A small image classifier, trained from scratch: 4.17M parameters, layers 14.
Rows from block 10, named by matrix and row number. Rows with one number belong to one attention dimension. Each number is 128 + 32 x the weight over its row's rms, rounded and kept within 0 to 255. All counts start at 0. After the name is the row's rms in percent of the matrix's.
# v: attention query, key and value (stacked) (model.blocks.10.attn.qkv.weight, 576x192, the v third), inputs 0-95
# proj: attention output (model.blocks.10.attn.proj.weight, 192x192, transposed), outputs 0-95
v.55 089 [123 113 105  91  94 109 120 149 123 121 130 157 161  93 102  88 130 124 139 164 148 120 136 163 131 109 118  84 121  49 218 152 132 107 182 145 121 153 211  88 106 118 204 106 119  94 140 136 164 177 127 145 123 122  78  95  79 120 151 100 180  82 132 106 149 146 109  96 129 142 128 174 117 125 152 129 136 140 130 245 141 100 103 161 151  82 142 157 128 145 154 170  93 161 124 124]
proj.55 089 [127  88 145  82 165 119 161 136 114  97  99 112 150 163 111 101  74 120  59 145 144 144 152 106 128 157 127 211 145 125 147  77  81  89 140 122 157 141  75  91 146 121 203 128 189 122  94 130 136 132 105 115 167 148 187 122  84 128 103 111 116  62 163  88 126 160 150 126 166 101 141 113 145 142 161 167 109 168 128 110 120  79 163 128 158 150 133 147  94 138 119 148 210 134 122 128]
v.56 090 [ 64 108 124 138  62 108 164 155 159 181 101 127 147 194 165 168 150 103 103 154  58 142  95 148 141 141 195 222 190 123 146 136 144  89 115 108 126 119 141 176 123 126 165 119 116 153 114  75 143  99  84 146 126 133 138 118 131 124  73 152  89 114 111 159  98 137  81 111  75 100 113 105  71  91  81 142 129  93 149 154  85 130  89 147 102 147 149 125  92 106 167 146 101 162  92 177]
proj.56 094 [126  65 124 134 129 181  68 131 189 131 107  79 157 118 104 149  71 175 150 138 118 149 159 142 158  70  86 146  39 169 198 152 135 155 119 151 117  99  97 101 131 172  80 133 125 140 132 115  97 132 150 125 104  92 179 130 101  91 140 116 111  94 118  87 138 167 104  92 126 131 134 132 109 148 148  73  83 141  97 137 155  82 138 122 127 172 197 108 136  92 129 146  89  61  99 135]
v.57 101 [ 83 147 105 157 159 136 152 147 181 164 145 130 123 185 172  89  55 123 171 110 102 147 175  64 174 120 142 137 110  84 110 156 125 146 132 141  75 171  72 147  38 163 157 149 156 113 132  23 108  88 194 116 129 103  82 157 153 131 107  86 169 135 100 146 150 145 128  89 121 119 143 107 144 160 102 186 116 159 102 158 177 147 120  91 139  90 125 175 135 148 191 136 183 141 141 145]
proj.57 100 [112 135 133 159  96 209 160  70 120 135 159 193 151 120  61 130 134  91 128 143 126 142 140  86 194 131 145  87 152 146 139 122 184 129 153  87  73 153 131  53 105 119 125 165 138 127 107 136  66 154 171 138 101 117 174 126 243 133 162 101  60 142 159 147 143 124 106 160 137 127 144  58 114 145  73 185  98 133  84 148 108  96 127 153 133 193 193 144  99 159 150 107 105 110 142 104]
v.58 099 [130 147  68  98 181 122  84 121 104 186 107 216 153 173 134  94  79 142  96 121  80 126  94 137  99 166  49 177 152 150 146  97 176 136 129 111 171  97 111 133 120 144 177 139 164 143  80 146 132 149 104 131  78  89 141 134 137 162 121 141 101 145 142 157  90  99  89 103 192 136 160  78 147  86 163 168 172 147 114 106 123  95 119  96 107  38 174 184 131 104 120 135 167  98 195 139]
proj.58 109 [134  80  96  98 198  73 169 135 176 119 132 153 121 169 108 117 115 182  86 146 205 108  94 108 134 164 145 128 125 149 117 130 125 148 146 145 137  73  94 182  88 112  59 111 126  89  54 134 132 140 170  96  63  92  99 137 120  99 106 146 171 146 162 126 201  67 145 174 138 105 168 192 105 118  99 103 160 147 101 109 109  91 130 187 158 161 164 132 145 130 134 165 153 153 137 113]
v.59 110 [150  86 123 105  98 111 112  93 139 147 160 131 152  51  94 159  97 123 186 140  75 106  99 177 136 109 142 115 140 124 146 129 108 129  89 138  79 116  85 142 153 102 116  33 118 123 118  85 196 122  84 135  94 135 101 108 121 104  46 140  97  94 165 161 186 129 136 115 110 107 123 126 117 122 175 114 119 165  49 140 117 136 111 159  90 109 121  85 150 137 147 176  83 132 151 146]
proj.59 099 [ 56 121 123  73 164 174 151 193 177 145 129 130  83 159  69 115 100  79 124 132 139  92 155 128 114 104 126  80  62 105 120 119  89 165 199 158 142 110 135 144 126 108 120 142 132 119  92 158 175 111 123 130  88 190 155  65  94  85 141  86 121 135 111 104 186 159 204 136 185 111 116  79 156 126 118 100 170 163 124 124 177 143 119  77 145 149  96 109 103 156  57  74 157  87 163 101]
v.60 105 [144 184 127 105 151 146 103 140  97 104 126 141 117 107 161 118 125 103 128 138  84 146  85  92 108 133 136  74 137 125 181 144 126 138 127 102 142 165 131 158 133  99 159 130 151 136  98  97 112 137 166 156 132  92  72  80 135 140  40  80 181 171 104 149 162 111 164  98 131 123 135 207 122 199  77  72 180 151 145 171 104 103 143 142 154 150 180 121  94 136 169 153 110 144 132 216]
proj.60 101 [ 55  90 152 172 145  71 155 101 128 118 115 134 116  96 135 110 117 137 152 132  48 115  48 115 121 115  96 147 161  71 126  55 149 169 183 148 136 149 168 123 118 129 124  99 138 112 131 152 113 112 148 148 120 165 177 141 190 122 136 107  60  68 141 167 160 161 141 149 207 107  94 102 138  78 104 139 170  95 136 129 170 142 147 115 149 139 156 149 199  80 104  74 133  73 128 102]
v.61 090 [131 138 146 158 103 134 143 139 149 126 121 128 106 135 159 153 153 163 131 199 114 108 139 150 149  67 190 134 137 162 136 125 160 168 150  93 152  83 179 160 133  87 105 120 162 188 157 135 130 209 112 171 122 147 138 116 171 101 160  87 151  85 101 141 138 148 136  69 148 139 144 107  84  81 112 150 132 162 105 112 151  93  94 156 145 166 106 158  48  89  92  99  70  47 108  98]
proj.61 094 [162 152  89 123 126 113 111 176 119 154 115 113 188  99  96 148 177 132  87 125 159 101 120 141 165 180 110 175 124 119 129  96  33 116  92 146 113 131 175 175 139 146 113 188 137 132 165 136 130 144 126  97 125  87  44 129 100 146 104 124 149 117 160 176 148  87 128 154 155 192 166 101 145 173  97 113  94 112 139 113 168 209  93 141 117  85 165 107  81 100 156 174 149 189 112 140]
v.62 108 [177 200 120 140  97 102 128  71 104 159  52  68 176 145 138 125 149 113 103 151 159  81 138  67 158 103  78 104 160 150 126 128 102 118 111 113 138 112 140 119 139 163 136 129 129  95 129 119 126 119 227 129 174 175 148 102 184 128 110 168 129 146  85 153 115 130 149 145 138 147  81 170 116 166 153 180 211 196 100 108 132 181 133 131 165 160 104 147  95 145  91 162 166  84 132 114]
proj.62 101 [177  79 114  80  71  98 126  99 161 110  98 101 174 131  83 148  51 123 150 148 104 142  71 124 102 167 134  93 158 109 146  94 184 100 121 179 129 147 154 139 146  93 175 147 127  83  95 136 166 130 163  97 106 112 160 164 113 207 168 111 175 130 145 156 146 164  90 157 165 185 117  81 134  77 128 127 139 127 138 153 113 139  98 148  96  75  86 108 197 142 134 101 170 142 101 109]
v.63 095 [169 122  87 120 135 176 128  93 203 106 121 113 161  49 169 143  92 127 189 145 165 143 146  94 101 102  57 115 130  86  76 119 127 110 123  88 174 100 142 156 156  94 167  86  85 153 128 128 169 125 154 100  97 163 104 160 148 153  84 158 182 170  89 178  83  66 114 106 158 118 134 118 144  72 159  90 149 153  92  82 126 100 105 153  85 124 140 130 140 157 134 144 138 185 149 116]
proj.63 089 [167 144 165  55 189 100  80 136 136 136 119 176  85 132 158 147 154 165 114 106 151 162  84 130 199 186 100 129 116 133 140 176 160 153 169 161  62 136 153 137 126  97  91 109 121 108 165 102 170 119 140 123 105 151 223 137 149 145 169  74 115  76 134  30  97 117 181 150  95 174 135 161 139 119  84 127 156 104 127 180  91 144 129  86 142 177 156 115 133 119 140 143 145 113 126 153]
v.64 115 [ 98 134 133 115 153 104 113 107 121 107 118 128 130 133  61 112 151 156 125 101 133  98  51 180 124 117 160 139 176 132 142  79 165 151  99 137 181 113 132 177  80  74 103 114 199 132 155 140  83  75  54 140 180  95  95 143 117 107 165 136 104 102 133 122 191 137  89 108 110 192  86 140 151 142 105  99 116 158 156 123  68 147 115 145 147 175  97  72 120 159 107 131 117 139 135 150]
proj.64 113 [136  99 142 133 125 185 114 148 109 111 108 147 146 152 151 111 124 102 105 162  97  66  98  92 105 124 178 155 185 114  89 106 118 212 132 121 124 135 131 100 124 143 103  80 115 160 121 106 193 167 138 119  84  52 172 152 125 168  85 145 153  95 127 159 149 132 106 113 115  70 131 151 133  93 152 179 137 137  98 119 167 148 129 144 165 140  74 116  91  86 122 112  59 103  94 144]
v.65 109 [145 122 139 141 137 155 149 113 150 115 129 132 105  51 132 122 104 108 108 169 177 149 158 143 122 133 134 159 143 139 150 150 170 190 140 148 119 213 164 131 193 121 124 145 104 110  84 128 142 143  99 115 186 149 104  50 148 153 149 127 163 133  95 141 103 100 208 109 118 135 156 148 103  98 116 124 157 146 126  94  99 115 131  92 140 125  96 145 140 148 112 146 101  91  69 161]
proj.65 101 [199 168 142 145 142 136 145 181 125 145 118 163 125  89 106 116 167 149  97 166 155 187 108 152 145  94 137 123 197 120 149  96  72 167 151 195 137 125 149 185 165 169 138  92 122   8 133 130  86 111 139 155 184  84 110 141  86 158  75 107 129  97 144 164 104 185 140 146 162 180 109  63 142  91 115 111 133  71 136 109 120 164 152 114 144 106 146 165 136 159 105 158 195  98 141  76]
v.66 100 [134 156 148  87 159 155  55 171 146 143  87 154 138 175 144 127 119 155 121 124 134  47 121 160 212 160  63 118 132 138 138  94 139 138 126 139 138 196 101 177 115 176 162 185  80 149 120 101 102 110 160 136 172  83 191 121 158 123 129 152 118 119 129 174 110 101 169 133 149 152 138 111 134  88 117 121 149 112 158 214 104  98 142  97 163 157 164 167  90 112 160 119 135 107  88 117]
proj.66 103 [167  79 149 211 129 147 165  87 131 128  85 151 141 120 135 150 151 100  66 198 109  80 106  54 114 149 158 104 167 116 148 113 118 107 120  93 122 169 132 153  54 142 113 124 113  91  73 152 189 124 153 113 133 148 115 118 111 163 126 133 165 179  79 157 174 149 114 141 202 154 159 127  70 118  94 120 138 157  86  82  86 103 126 152 136 167 162 130 116 105  95 147 180 168 123 119]
v.67 101 [147  44  98 151 145 129 108 113 163 154 115  52 158 140 152 132 102 128 120  52 167 137  93 116  70 123 102 144 142 147 106 131 123 112 113 164 146 128 136  80 143 166 106 167 143 126 115 213 142 139 166 180  99 117 153 135 132 149 123 113 107 156 147 102 121 150  88  82  77  95 123  87 157 124 167 142 151 122 155 115 102 158 137  96 110  79 128 158 146 191  93  99 196 157  84 124]
proj.67 095 [ 94 146 146 155 168 185 190 112 146 153 131 127 127 113 160 143 100 142  96 111  82 129 128 214 172  74 185  69 140  95 115 128 153  97 140  97 172 126 123 109 165 105 158 137  73 109 125  86 150 128 126  87 124 172 138 177 113 134 163 153 181 106 133 164  63 111 112 113 135 149 152 187 113 100 189 151 123 125  73 149  77  96 126 205 133 116  89 126  86 121 127 158 128 142 117 121]
v.68 101 [117  86  91 167 153  97 155 141 115  77 133 184 132 154 101 113  65 148 123  50 150 131 143  79 151 143 135 126 138 139  93 138 135 173  53 134 157  94 103 147 116 112 151  88  80  81 113  96 138  88 137 165  85 140 118 170  83 129  78 113 118 148 111  59  93 163 123 115 117 160 120  91 139 117 208 111 161 125 123  93 117 158 115 110 125 169 186 146 142 116  39 144 161  94  83 138]
proj.68 103 [178 185  71 186 111 107 154 107 152 114 124  96 160 132 148 157 123 156 176 130 118  93 139 179  97 131 130 141 135  95 162 126 135 103 120 111 141 136 137  99 147  85  27 167 123 153 133 139 105 117 125  54 141  78 128 121 129 120 146  95 131 100 171  99 171 149  92 127 120  64 111  53 121  88 137 117 151 163  80 120 129 106 187 146  71 124  78 102 108  54 172 146  54 106 147 169]
v.69 106 [112 129 101 152 118 134 112 140 135 173 133  96 167 100 102 120 161  51 140 147 154 121 152 114 133 125 184 103 103 123 121 137  74 115 124 174 177 100 184 176 134 123 112 128 146  91  97  97 134  46 147 180 125  87  91 133  98 123 165 109 115 134 150 105  58 173 172 129 121 148 149 132 119 136 123 121 143 130 162 108 129 153 127 116 167 130  70 107 181 128 125 103 136 146  90 171]
proj.69 111 [129 178 124 150  83  61 169 143 139 136  92 170 170  93 133 102  78 126 142  86 142 167 143 126  61 114 128 197  84 159 186  81 125 155 115  35 115 133 151 136 204 105 160 102 121 118 187 152 133  98 148  84 119 135 131  88 154 100 147  87 111 111 166 106 117 174 114  76 127 163 141  65 188 122 144 104 105 132 121 154  78 103 107 188 120 130  95  83 120 109 122 121 128  93 102 134]
v.70 100 [151 102 169 100 115 105  91 167 123  73 120  53 115 126 137 112 165 127 137 156 144 129 137 103 169 128 211 105 122 125 148 183 156 111 151 113 124 147 128  84 159 155 141 117 150 115 101 118 103 156 133 146 134 169 134 122 176 159 104  85 106 103 144 111 119 109 127 109 168 166 136 188 105 114  96 182 140 103 148 192 154 181 126 131  58 122  93 162 118  57 159 132 158 112 147 173]
proj.70 091 [ 62 165  76  54 149 192 141  78 129  95 160 127 102 149  99 174  86 125  80 132 134 127 156 170 128 116 146 106 170 145 132 112  68 116 186  69  79 171 131 149 160 128 197 128  92 106 175 126 133  81  91 173 143 115  84  97  77 136  92 143 134 199 117 120 134 168 140  75 143 142  97  92 140 171 132 138 149 129 139 122 124 164 136  82 148  85 170 168 142 147  95 142 144 191 147 103]
v.71 109 [127 129 170  73 109 116 110  87 140 119 167 173 131  52 100 136 114 175 150  87  97 110 161 118 169 145  86 121 161 191 188 137 146  69 144 181 131 172  76 123  92 152 222 127 157 101 109 129 148 139 164  91 132 103 146  55 146 129 140 136  94 146 159  72 122 147 140 157 152 145 140 141 146 135 136 134 132 142 132 166 129 130 175  98 128 134 156 128 129 142 171 152 137 148  82 133]
proj.71 107 [ 99 124 105 145 132 142 151 118 105  99 135 155  61  83 116 159 124 173 113 113 192  73 158  65 122 137  91 109 141 189  84 162 109 157 127 134 169 102 137 110  74 144 124 126 113 125  77 140 116 133 133 164 152 185 148  91  91 147 188 107 167  91 163 146 141 207  54 129 123 137 152 138  99 160 104  94 137 108 118  96 157  58 100 170 106 167 133 139 152  95 112  97 233 123 166 123]
v.72 105 [121 124 138 114 128 142 125 128 114  88 100 128 161 100  92 216 103 196 171 139 118 111 140 102 113 101 148  91  96 132 125 150 155 101 180 160  56 139 101 104 114  93  63 130 107  85 115  91 171 136 162  96 120 129 211 121 113 132 136 125 120 171 170 103 148 119 144 149 122 114 168 191 129 190 115  95 141 117 110 213 117 129 144 119 103 103 134 121 141 197 228 108 136 140 106 127]
proj.72 098 [127 159 122 141 131 133 149 124  75  94 189  91 159 130 148 127  90 107 111 122  86 106 137 103  92 113  77  99 132 133 135 133 139 152 121  49 142 156 190 157  74 116 141  97 145 100 118 127 102 130  91 128 134 228 194 109  93  86 110 183 119 188  71 101 120 145 145 142 133 127 139 127  59 179 131 124 108 142  96  77 153  67 104 147 104 144  61 121 125 157 149 151 208 150 138 115]
v.73 106 [119  95 141 158 153 152 116 113  67  76 135 102 137 121 107  82 124 102 153  65 141 143 119 106 140 165  66 144  86 187 160  96  98  96 111  99 154 166 186 105 101  83 128  52  98 157 120  40 152 181 161 181 129 105 132 191 170  91  70  96 127 194  91 130 132 123 148 119 130 147 144 138 142  76 184 132 135  99  68  81 188 144 112  92 130 152 107 104 152 136  92  39 126 136  69 116]
proj.73 102 [ 80 113 132 159 136  53 143 157 174 154 167 118 127 151 114 124  58 153 115 140  87 151 104 160 156 118 163  78 107 105 137 126 166 107 127  60 181 110 114  66  87 124 100  83 118 163  97 131 166 123 135 168 134 165 132 189 110  89 138  95 140   1 108 107 152 127 136 105 118 147 149 158 126 109 147  95 131 126 127 165  83 130  93  78 147  65 101 122 168 116 151 141  60 130 121 178]
v.74 088 [123  93 107 144 105 107 113  96 136  88 122  59 104  86 128 116 200  99 148 188 132 128 136 159  87 136 119 164  72  70 218 186 157 100 121 188 120 127 113 152 185 114 130 121 131 163 111 139  79 199 174 161  95 125 110 128 140 140 127 147 183 121 132 162 101 104 105 135 139 163 131 147 135 130 164 226 128 144 126 147 124  97 162 115 159 130 144 162 110 116 105 132 184 135 178 173]
proj.74 089 [127 185 146  80 118 126 127 112 129 182 105 177 129 144 153 128  68 153 203 138 157 165 152 124 108 154  94 146 130 170  87 138  96  94 155 185  90 131 162  74 151 143 140 122 102 108  96 137  82 133 134 101 114  87 143  95 111 136 102  88  94 121 161 148 126  77 173 177 142 177 185 147 159 167 168 155 124  95 189 117  89 153 160 101 174 108 173 154 124 186 104  94 142 111 146 107]
v.75 107 [163 145 132 153 153  89 119 133 156 129 130  59 143 109 124 156 139 159 111 146 183 173 158 181 215 115 173 136 151 117  83 146 124 119 160 128  92 127 136 152 164 145 147 132  91  92 109 219  97 171 115 160 120 119 135 150 157  70 133 163 161  79 165 155 128  91 178 125 127 108 123 106 142 122 148 183 126 155 182 131 182  59 152 135 110  74 117 157  64  83  85  90 132 110 218  98]
proj.75 104 [146 148 128 134 104 179 103 126 156 119  67 153  95 181 130 124 138 116  98 140 183 123 177 118 124 147 131 138 158 114 183 132  68 105 170 166 120 127  88 195 158 125 174 149 106 126 148  68 143 133 112  64 165 108  50 136 140  87  44 127 115 136 160 107 158 117 128  97 110 145  90 165 173 131 171 163 105 176 148 130 107 210 142 124 128 176 151 157 143 148  39 124 145  87 129 154]
v.76 106 [143  78  84 126 151 103 172 139  57 114 146 165 113 136 121 103 100 138  65 112  87 125 169 153 128 128 189  65 128 125 142  92 118 118 160 130 141  66 121 113  84  62 151 146 127 143  76 102 103 134 122 152 107 128 178  79 120 157 187 134 168 136 138 125 150  97 125  75  68 106 188 132 134  98  95  83 114 113  93 106 108 145  70 132 159  96 117 109  79 115 134 134 133 131 166 100]
proj.76 105 [119 131 114 116 133  92  80 139 128  70  92 166 130 195 105 124 127  98 121 125 186 157 148 116 114 137  93 141 148 137  85  16 119 157 121  76 122 124 128 136 204 120 134 134 147 132 110  97 117 155 168 133  81 107  56  92 141  89 124 148 157 189 150 116 178  84 107 187 139  91 126 128  60 102 125  97 149 168 206  87 146 120 171 173 106 153 128 161  70 146 111 121  63 119 184 144]
v.77 095 [158 170 105 127 201 140  77 151  85 137 206  94 110 111 127 128  78 146 198 162 106 123 178 134 140  80 206  41 188 120 170 146  91 167 133 126 148 140 127  90 195 106 100 104 115 131 149  99 105  94 155 157 190  97  73 101 138 172 108 195 116 178 164 145 127 166 132 113 129 133 121 109 142 120  94 142 110  23 143 203 171 129 133 110 114 113 103 130 134 106 151  90 146 127 107 128]
proj.77 099 [ 92 139 156 146 107 144 185  71 182 114 110 131  86  84 117 120 157 140 180 102 146 180  94 149  91 142 126 151 125 147 189  95 127  88 155  99  89 126 152 130 133 155 161 100 150 123  95 139  97 136  95 138 122 128  87 161 184  86 145 102 146  90 151 147 103 186 153 124 121 127  93  89 120 171 149 110 150 104 121 125  59 158  88 167 196 202  88 207 117 155  70 136  73 155 135  97]
v.78 096 [133  73 127 110 187 143 126 109 137 166 131 165 119 172 192 100 154 142 146 139 142 183 115 147 109 105  64 248  87 196  72 171 105 133 148 109 100 150 127  73 114 113 147 179 105  84 104 108 190 114 175 145 118 106 118 137  64 104 138 166 139 113 123 113  96 136 166 150 132  72 115 129 172 133 201  99 125 174 142  55 146 152 114 111 121  74  65 111 116 170 108 179  94 126 131  65]
proj.78 089 [112 126 145 128 182 119 188 142 115 103 137 137  74 150 134 139 147 117  98 197 160 148 165  97 157 138 171 127 127 113  70 120 209 134 137 109 161 143 157 155  96 115 146 169 115  84 170 138 157 168  90 104 130 111  74 136 125 136 120 115 188 166 134 121  98 170 103 125 145 128 101 162 113 102 116 139 121 122  74 133 116  71  85  88 137  71 169  72 115 117 106 140 171 108 127 118]
v.79 097 [164 130 102 143 107 143 106  98 141 140 151 135 133 114 117 199  87 172 133  98 126 133 129 132 124 147 118 141 114 139  59  72  75  77  85  71 133 106 150 142  82 145 181 162 141 126 111 111 178 131 131 172 121  67 155 117  82 119 169 174 126 111 117 148 173  98 143 125 113 188 148 141 105 144 105 116 124 109 122  99  61 135 179 100 151  44 134 169 163 180 125 172  63 141 107 174]
proj.79 097 [ 98 128 134 125 136 104 135 154 198  63  78  93 134 133  89 124  97 110 122 156 154 140 109  79 124 119 110 100 163 110 197 143 134 143 143 145 143 141 153 174 150 152 145 113  95 113 101 164 146 141 140  77 118 124 106  86 159 147 143  99 201 185  75  60 115 103  90  81 169  83 105 169 130 113 136 106 111 123 114 158 158 164 145  79 171 165  84 108 134 129  70 165 161  92 119 123]
v.80 093 [132 183 189 155 124 101  63 167 175 178 153  97 139 131 104 202 155  91 163 134 108  70 172 124 111 113 151  58 129 125  86 148  84  95 121 148 147 139 140 129 135 120  91  61  80  86 119 114 159 122 134 108 188 106 101 152 142 110 124  93 111 151 108 196 100  72  56  92 187 126 118  96 129  98 152  62 106 111 162 152 156 131 163 137 133  98 143 155 168 125 197 103  96 149 100 110]
proj.80 091 [148 156 107 128  86 126 157  67 138 129 144 127 136 111 107 167 135  71  81 144 138 167 156 126 125 136  40 136  60 188 138 130 109 138  97  78 148  98 140 137 135 141 170 157 159 167  79 171 127  82 135 134 134 153 146  62 155 114 215 169  93 143  46  55 125 113 155  91 129 144 105 141 131 202 148  95  97 137 138 171 118 139 103 166 120 169 134  40 166 124  82 139 147 147 138 167]
v.81 085 [132 115 138  89 132 119 145 156 105  87 199 106 101  77 124 146 146 145 112 109 153 128 131  94 132 145  80 100 129 156 147 120  80 134 134 164 100 148 105 177  75  36 189 158 119  93  88  98 112  87  94 180 102 105 171 112  99 125 191 138 145 156 175 106  77 115 174 135  92 167 121 131 145  54 189 105 148 139 129 115  81  99 160 123 181 155 162 141 161  78  68 158 143 143  46 127]
proj.81 084 [212 198 116  94 206  88 135 166 135 162 110 163 140 100 138 121  63 151 133 138 126  81 165 101 125 135 145  64 110 104 135 120 106  84 148 114  77  85 151 124  79 211 128 110 118 165 145 153 140 116 175  82  95 144 129 136  96  76 186  52  90  20 141 157 141 173  95 105 121 140 159 108  84 121 111 107  43  98 118 110  96 165  80 144 164  97 135 114 141 119 103 154 131  98 164 131]
v.82 102 [130 109 119 164  90 141 108 135 132 148 191  63 140 105 106 114 116 158 153 122 116  91 104 163 138  80 110 145 153 108 186 160 105  84 160 146 162 162 119 147 132 174 141 148 163 128 171 186 116 117 146 110  84 132 114  99 114 101 193 149 122  77 120 187 130 111  77 167 155 133 153 123  94 105  97 156 122 161 150 138 122 110 132 128 165 102 109 162 153  97  63  98 134 132 127 101]
proj.82 096 [122 130 138 138 160 164  82  65 181  87 122 160 155  53 112 117  78 143 119 137 128 125 179  54 129 109  87 141 103 121 122  73  60 133 116 166 156 103 178 106  86 115 126 125 102 145 109 119 156 217 159 124 182 152  97 134  69 172 139  87 147 132 137 126 112 163 182 161 140 135 167 165 195  94 138 128 113 139 121 156 144 170 128 152  70 158 157 112 138 110  95  99 113 145 120 190]
v.83 101 [129 137 118 137  86 186 195 120 123 103  94  65 191  80 161 122 131 140 146 133 104 151  93  79 148 115 100 139 112 166 141 136 134 136 122 118 119 131  77 118 122 121  96 110  94 177 144 154 142 172  70 156 150 138 121 119 132 117 104 138 177 168  71 171 117 111 124 133 181  84 126  90  95 131  92 172 127 174 125 144 121 139 104 150 155 137 116 159 151 189 126 123 134  90 165 101]
proj.83 099 [140 133 115 111 136 144 103 114 216 127 159 119 140 143  77 151 160 124  93 136 102 143  98 166 127 114 125 139 192 159  86 129 197 152 188 161 130 139 129 160 136 118 140 120 134  93 162 118 140 181 153  93 168 135 127 176 195 103 108 104  85 108  82  90 163  86 144 165 154 128 110 219 159 149 115 102 120  67  88 139 151 158 217 105 140 146 171 141 114 134 133 124  90 123 106 163]
v.84 102 [111 139 125 156 143 142 219 154 101 185  86  93 123  99 132 165 104 134  50 119 132 138 135 103 130 138  91 108 111 163 126 132 156 136 152 150 186 166 171 113 132 104 120 121 134 145 134  69 145  88  73 152 151 156  85 128 140  99 125 138 124 175 126 168 127  78 152 137 165 121 120 145 115  98 100 157 150 124 148 109 168 118 157 164 152 126 147 122 132  91 127 102  78 190 189 132]
proj.84 100 [152  77 133 177 141  62  74  87 185 114 119 137 126  56 101 137 152 107 167  90 132 115 102 150 139 104  72 168 113 109 119 124 124 123 118  80 125 153 134 112 142 114 143 102 128 106  92 141 118 145 133 133 162 148 140 122  97 136  98 129 116 144 137  74 156 138 165 109  64 142  92 142 139 120 127  59 140  96 148 157 146  74 118  37 133 105  80 118 152 121 108 126 118 152  99 148]
v.85 094 [ 92 168 148 119 149 144  92 170 178 153 138  66  94 172 193 108 127 156 119 129 179 115 140 119 116  75 155  43  97 130 115 110  76 154 151 166 113  78 198 110 150 129  34 161 160 111 100 115  92 190 149 127 188 168 191 123 145 145 156  89  97 111 105 111 118 157 129 123  85 143 130 151 114 113 124 136 146  83  98 184 138  80 123 114 154 123 163 156 143 149  95 131 184  79 110 161]
proj.85 094 [149 147 173 149 131 119 106  99 164  94 141 103  99 131 140 154 128 128 107 118  80 100 220 135 140 175  97 195 177 102 131  96 102 148 142  42 117 157 122 161 151 121 186 118 137 100 111 113 121 138 119 116 118  81 103 119 131  90 131 160 142 106 130 144 118 117 108 113 195 121 111 148 130 124 125 186 193  89 163 135 103 196 122 173 160 121  83 146 157 105 137 207 108 249 147  94]
v.86 112 [109 137 198  96  83 134 163  95 120 175 131 121 137 168  77  99 132  78 128 133 173 120 124 119 137 125  73 152 133 113 107 121 102 162 140 161 117 143 137 100 108 181 129 108 168 102 128 123 140  83 183 111 166  98 125 118 153 143  91 158 158 197 117  96 160 157 192 148 155 152 166 114 188 145 144 157 171 170  86 134 158 178 144 148 179 129 144 125 100 150  84  85 143 142 138 137]
proj.86 104 [157  73 152 146 105  14  83  45  97  92  91 129 137 158 134 117 121 147 153  85 108 116 115 110 105 110 153 114  84 105  95 137 170  98 163 173 141 159 122 121 131 114 156 126 131 131 107 163 138 129 119 170 110  94 172 148 125 109 148 180 111  84 130 136 133 171 107 148 109 161 158 121 135 129 104  87 154 156 148 122 101  89 108 126 132 117  88 167 155 159 174 145 100 114 122 128]
v.87 099 [102 126 106 138  85 135 141 150  86  84 173 195 124 186  84 169 145 167 130  88 100 156 149  91 108 143 137 156 185  87 100 106 180 154 158  96 113  90 197  63 131 103 111  85 106 119 136 176 133 138 158 160 129 178 142 170 204 123 138 142 114 134 131 152 134 163 104  77 124 151 154 113 185 115 100 104 130 101 137 166 131 157 139 118 117 146 172 163 102  65 121 131 116  86 115 113]
proj.87 096 [216 118 134 127 101  84 105 123 130 120 126  89 102 197 107 163 141  72 148 169 149 214 150 179  99 139 120  61 157 136 119 149 111 117 209 122 162 125 140  63 125 207 157 144 156  79 144 141 107  62 128 150  72 123 113  94 129 100  85 211 129 141 134 127 108 110 120 158  49 125 124  99 119 124  95 136  84 145  76 121 126 132 129 151 191  83  80 160 172 114 108 176  85 134 123 133]
v.88 101 [134 134 148 128  67 148  67 144 115 157  81  82 109 141  91 144 172 150  82 187 151 146  86  87 117  96 148 110 151 109 103 102 140 125 114 122 187 150 145 126 177 130  78 158 155 102 143 112 141 127 129 102 123 163  79 147 151  53 124  56 129 108 126  92  91 140 106  90  85 132 143 179  90 167 167 143 173  86 165  53 112  86 124  74 118 142 154 109 141 108 144 107 180 127  95  68]
proj.88 099 [176 150 135 149 218 118 102 117 163 172 138 143 150 111 157 138 112 128 148 192 107 160 120  81  81 134 127 173  89 132 165  95 106 123 163 179 134 126 141 179  98 193 114 104 108 125 113 103 155  64 127 147 118  68  89 101 133 168 129 177  93 125  96 154 128 152 106  85 181 145  99  46 168 160  94 116 130 122 193 161 143 101 108 135 130 124  79 132 136 139 124 196 138 140 136 164]
v.89 097 [ 95 112 164 116 115 150 116 103 119 116 149 161 133 127 117  93 165 186 151 167 147 141 147 155 114  81 149 164  88 118 168 116 135  90 117 162  43 179 112 173 158 131 157 103 111 137 136 139  62 147 173 180 158 126 120 141 108 112 122 102 163 130 184  97 113 101  28  92 120  96 141 112 120 166 113 164 113 125 119 117 165 133  41 117 164 153 119  96 147 123 135  98 115  94 114  81]
proj.89 093 [106 118 173 139 182 215 113 125  33 106 114 117  93 159 191 136 116 121 101 105 129 146 183  99  63 153 151 202  95 153  76 140 113 126 144 138 106 135 126  71  77 179 183  78 146 149 119 115 143 135  82 161 169 117  82 122 157 160  74 127  91 130 101 127 124 148 129 178 144  82 151 112 114 133 110 123  82 135 115 100 123 122 157 107 124 127 141 133 146 139 160 113  92 153 163 117]
v.90 101 [ 94 130 178 103 149 156 135 157 158 147 173  72 128 119 137 141 105 121  99 129 115 158 174 120 162 107 123  98 111 164 141 130 120 127 117 114 137 105 104 124 142 121  13 126 118 110  62 130  91 127 126 148  22 143 125 138 125 100 116 103 156 136 129 112 118 114 118 111 146  96 142 115 153 167 190 144  94 130  79 141 130 147 132  87 116 103  81 144 152 150 107 183 201  59 152  98]
proj.90 097 [108 190  84 133 101 148 139  81 142 129 186 160 126 101  71 126  62 128 130 136 175 100 150 121 166 159 121 182 127 119  70 102 148 158  75  68 145 149 137 113 138  82 163 130 123 138 138  69 180  80 137 119 105 124  69 105 136 113 125  98 149 194 143 131 208  82 157 153 137 133 110 118 127 145 156 116 122 138 138 148  97 115 121 197  87 183 142 116  91 136  78  75  76 136 112 158]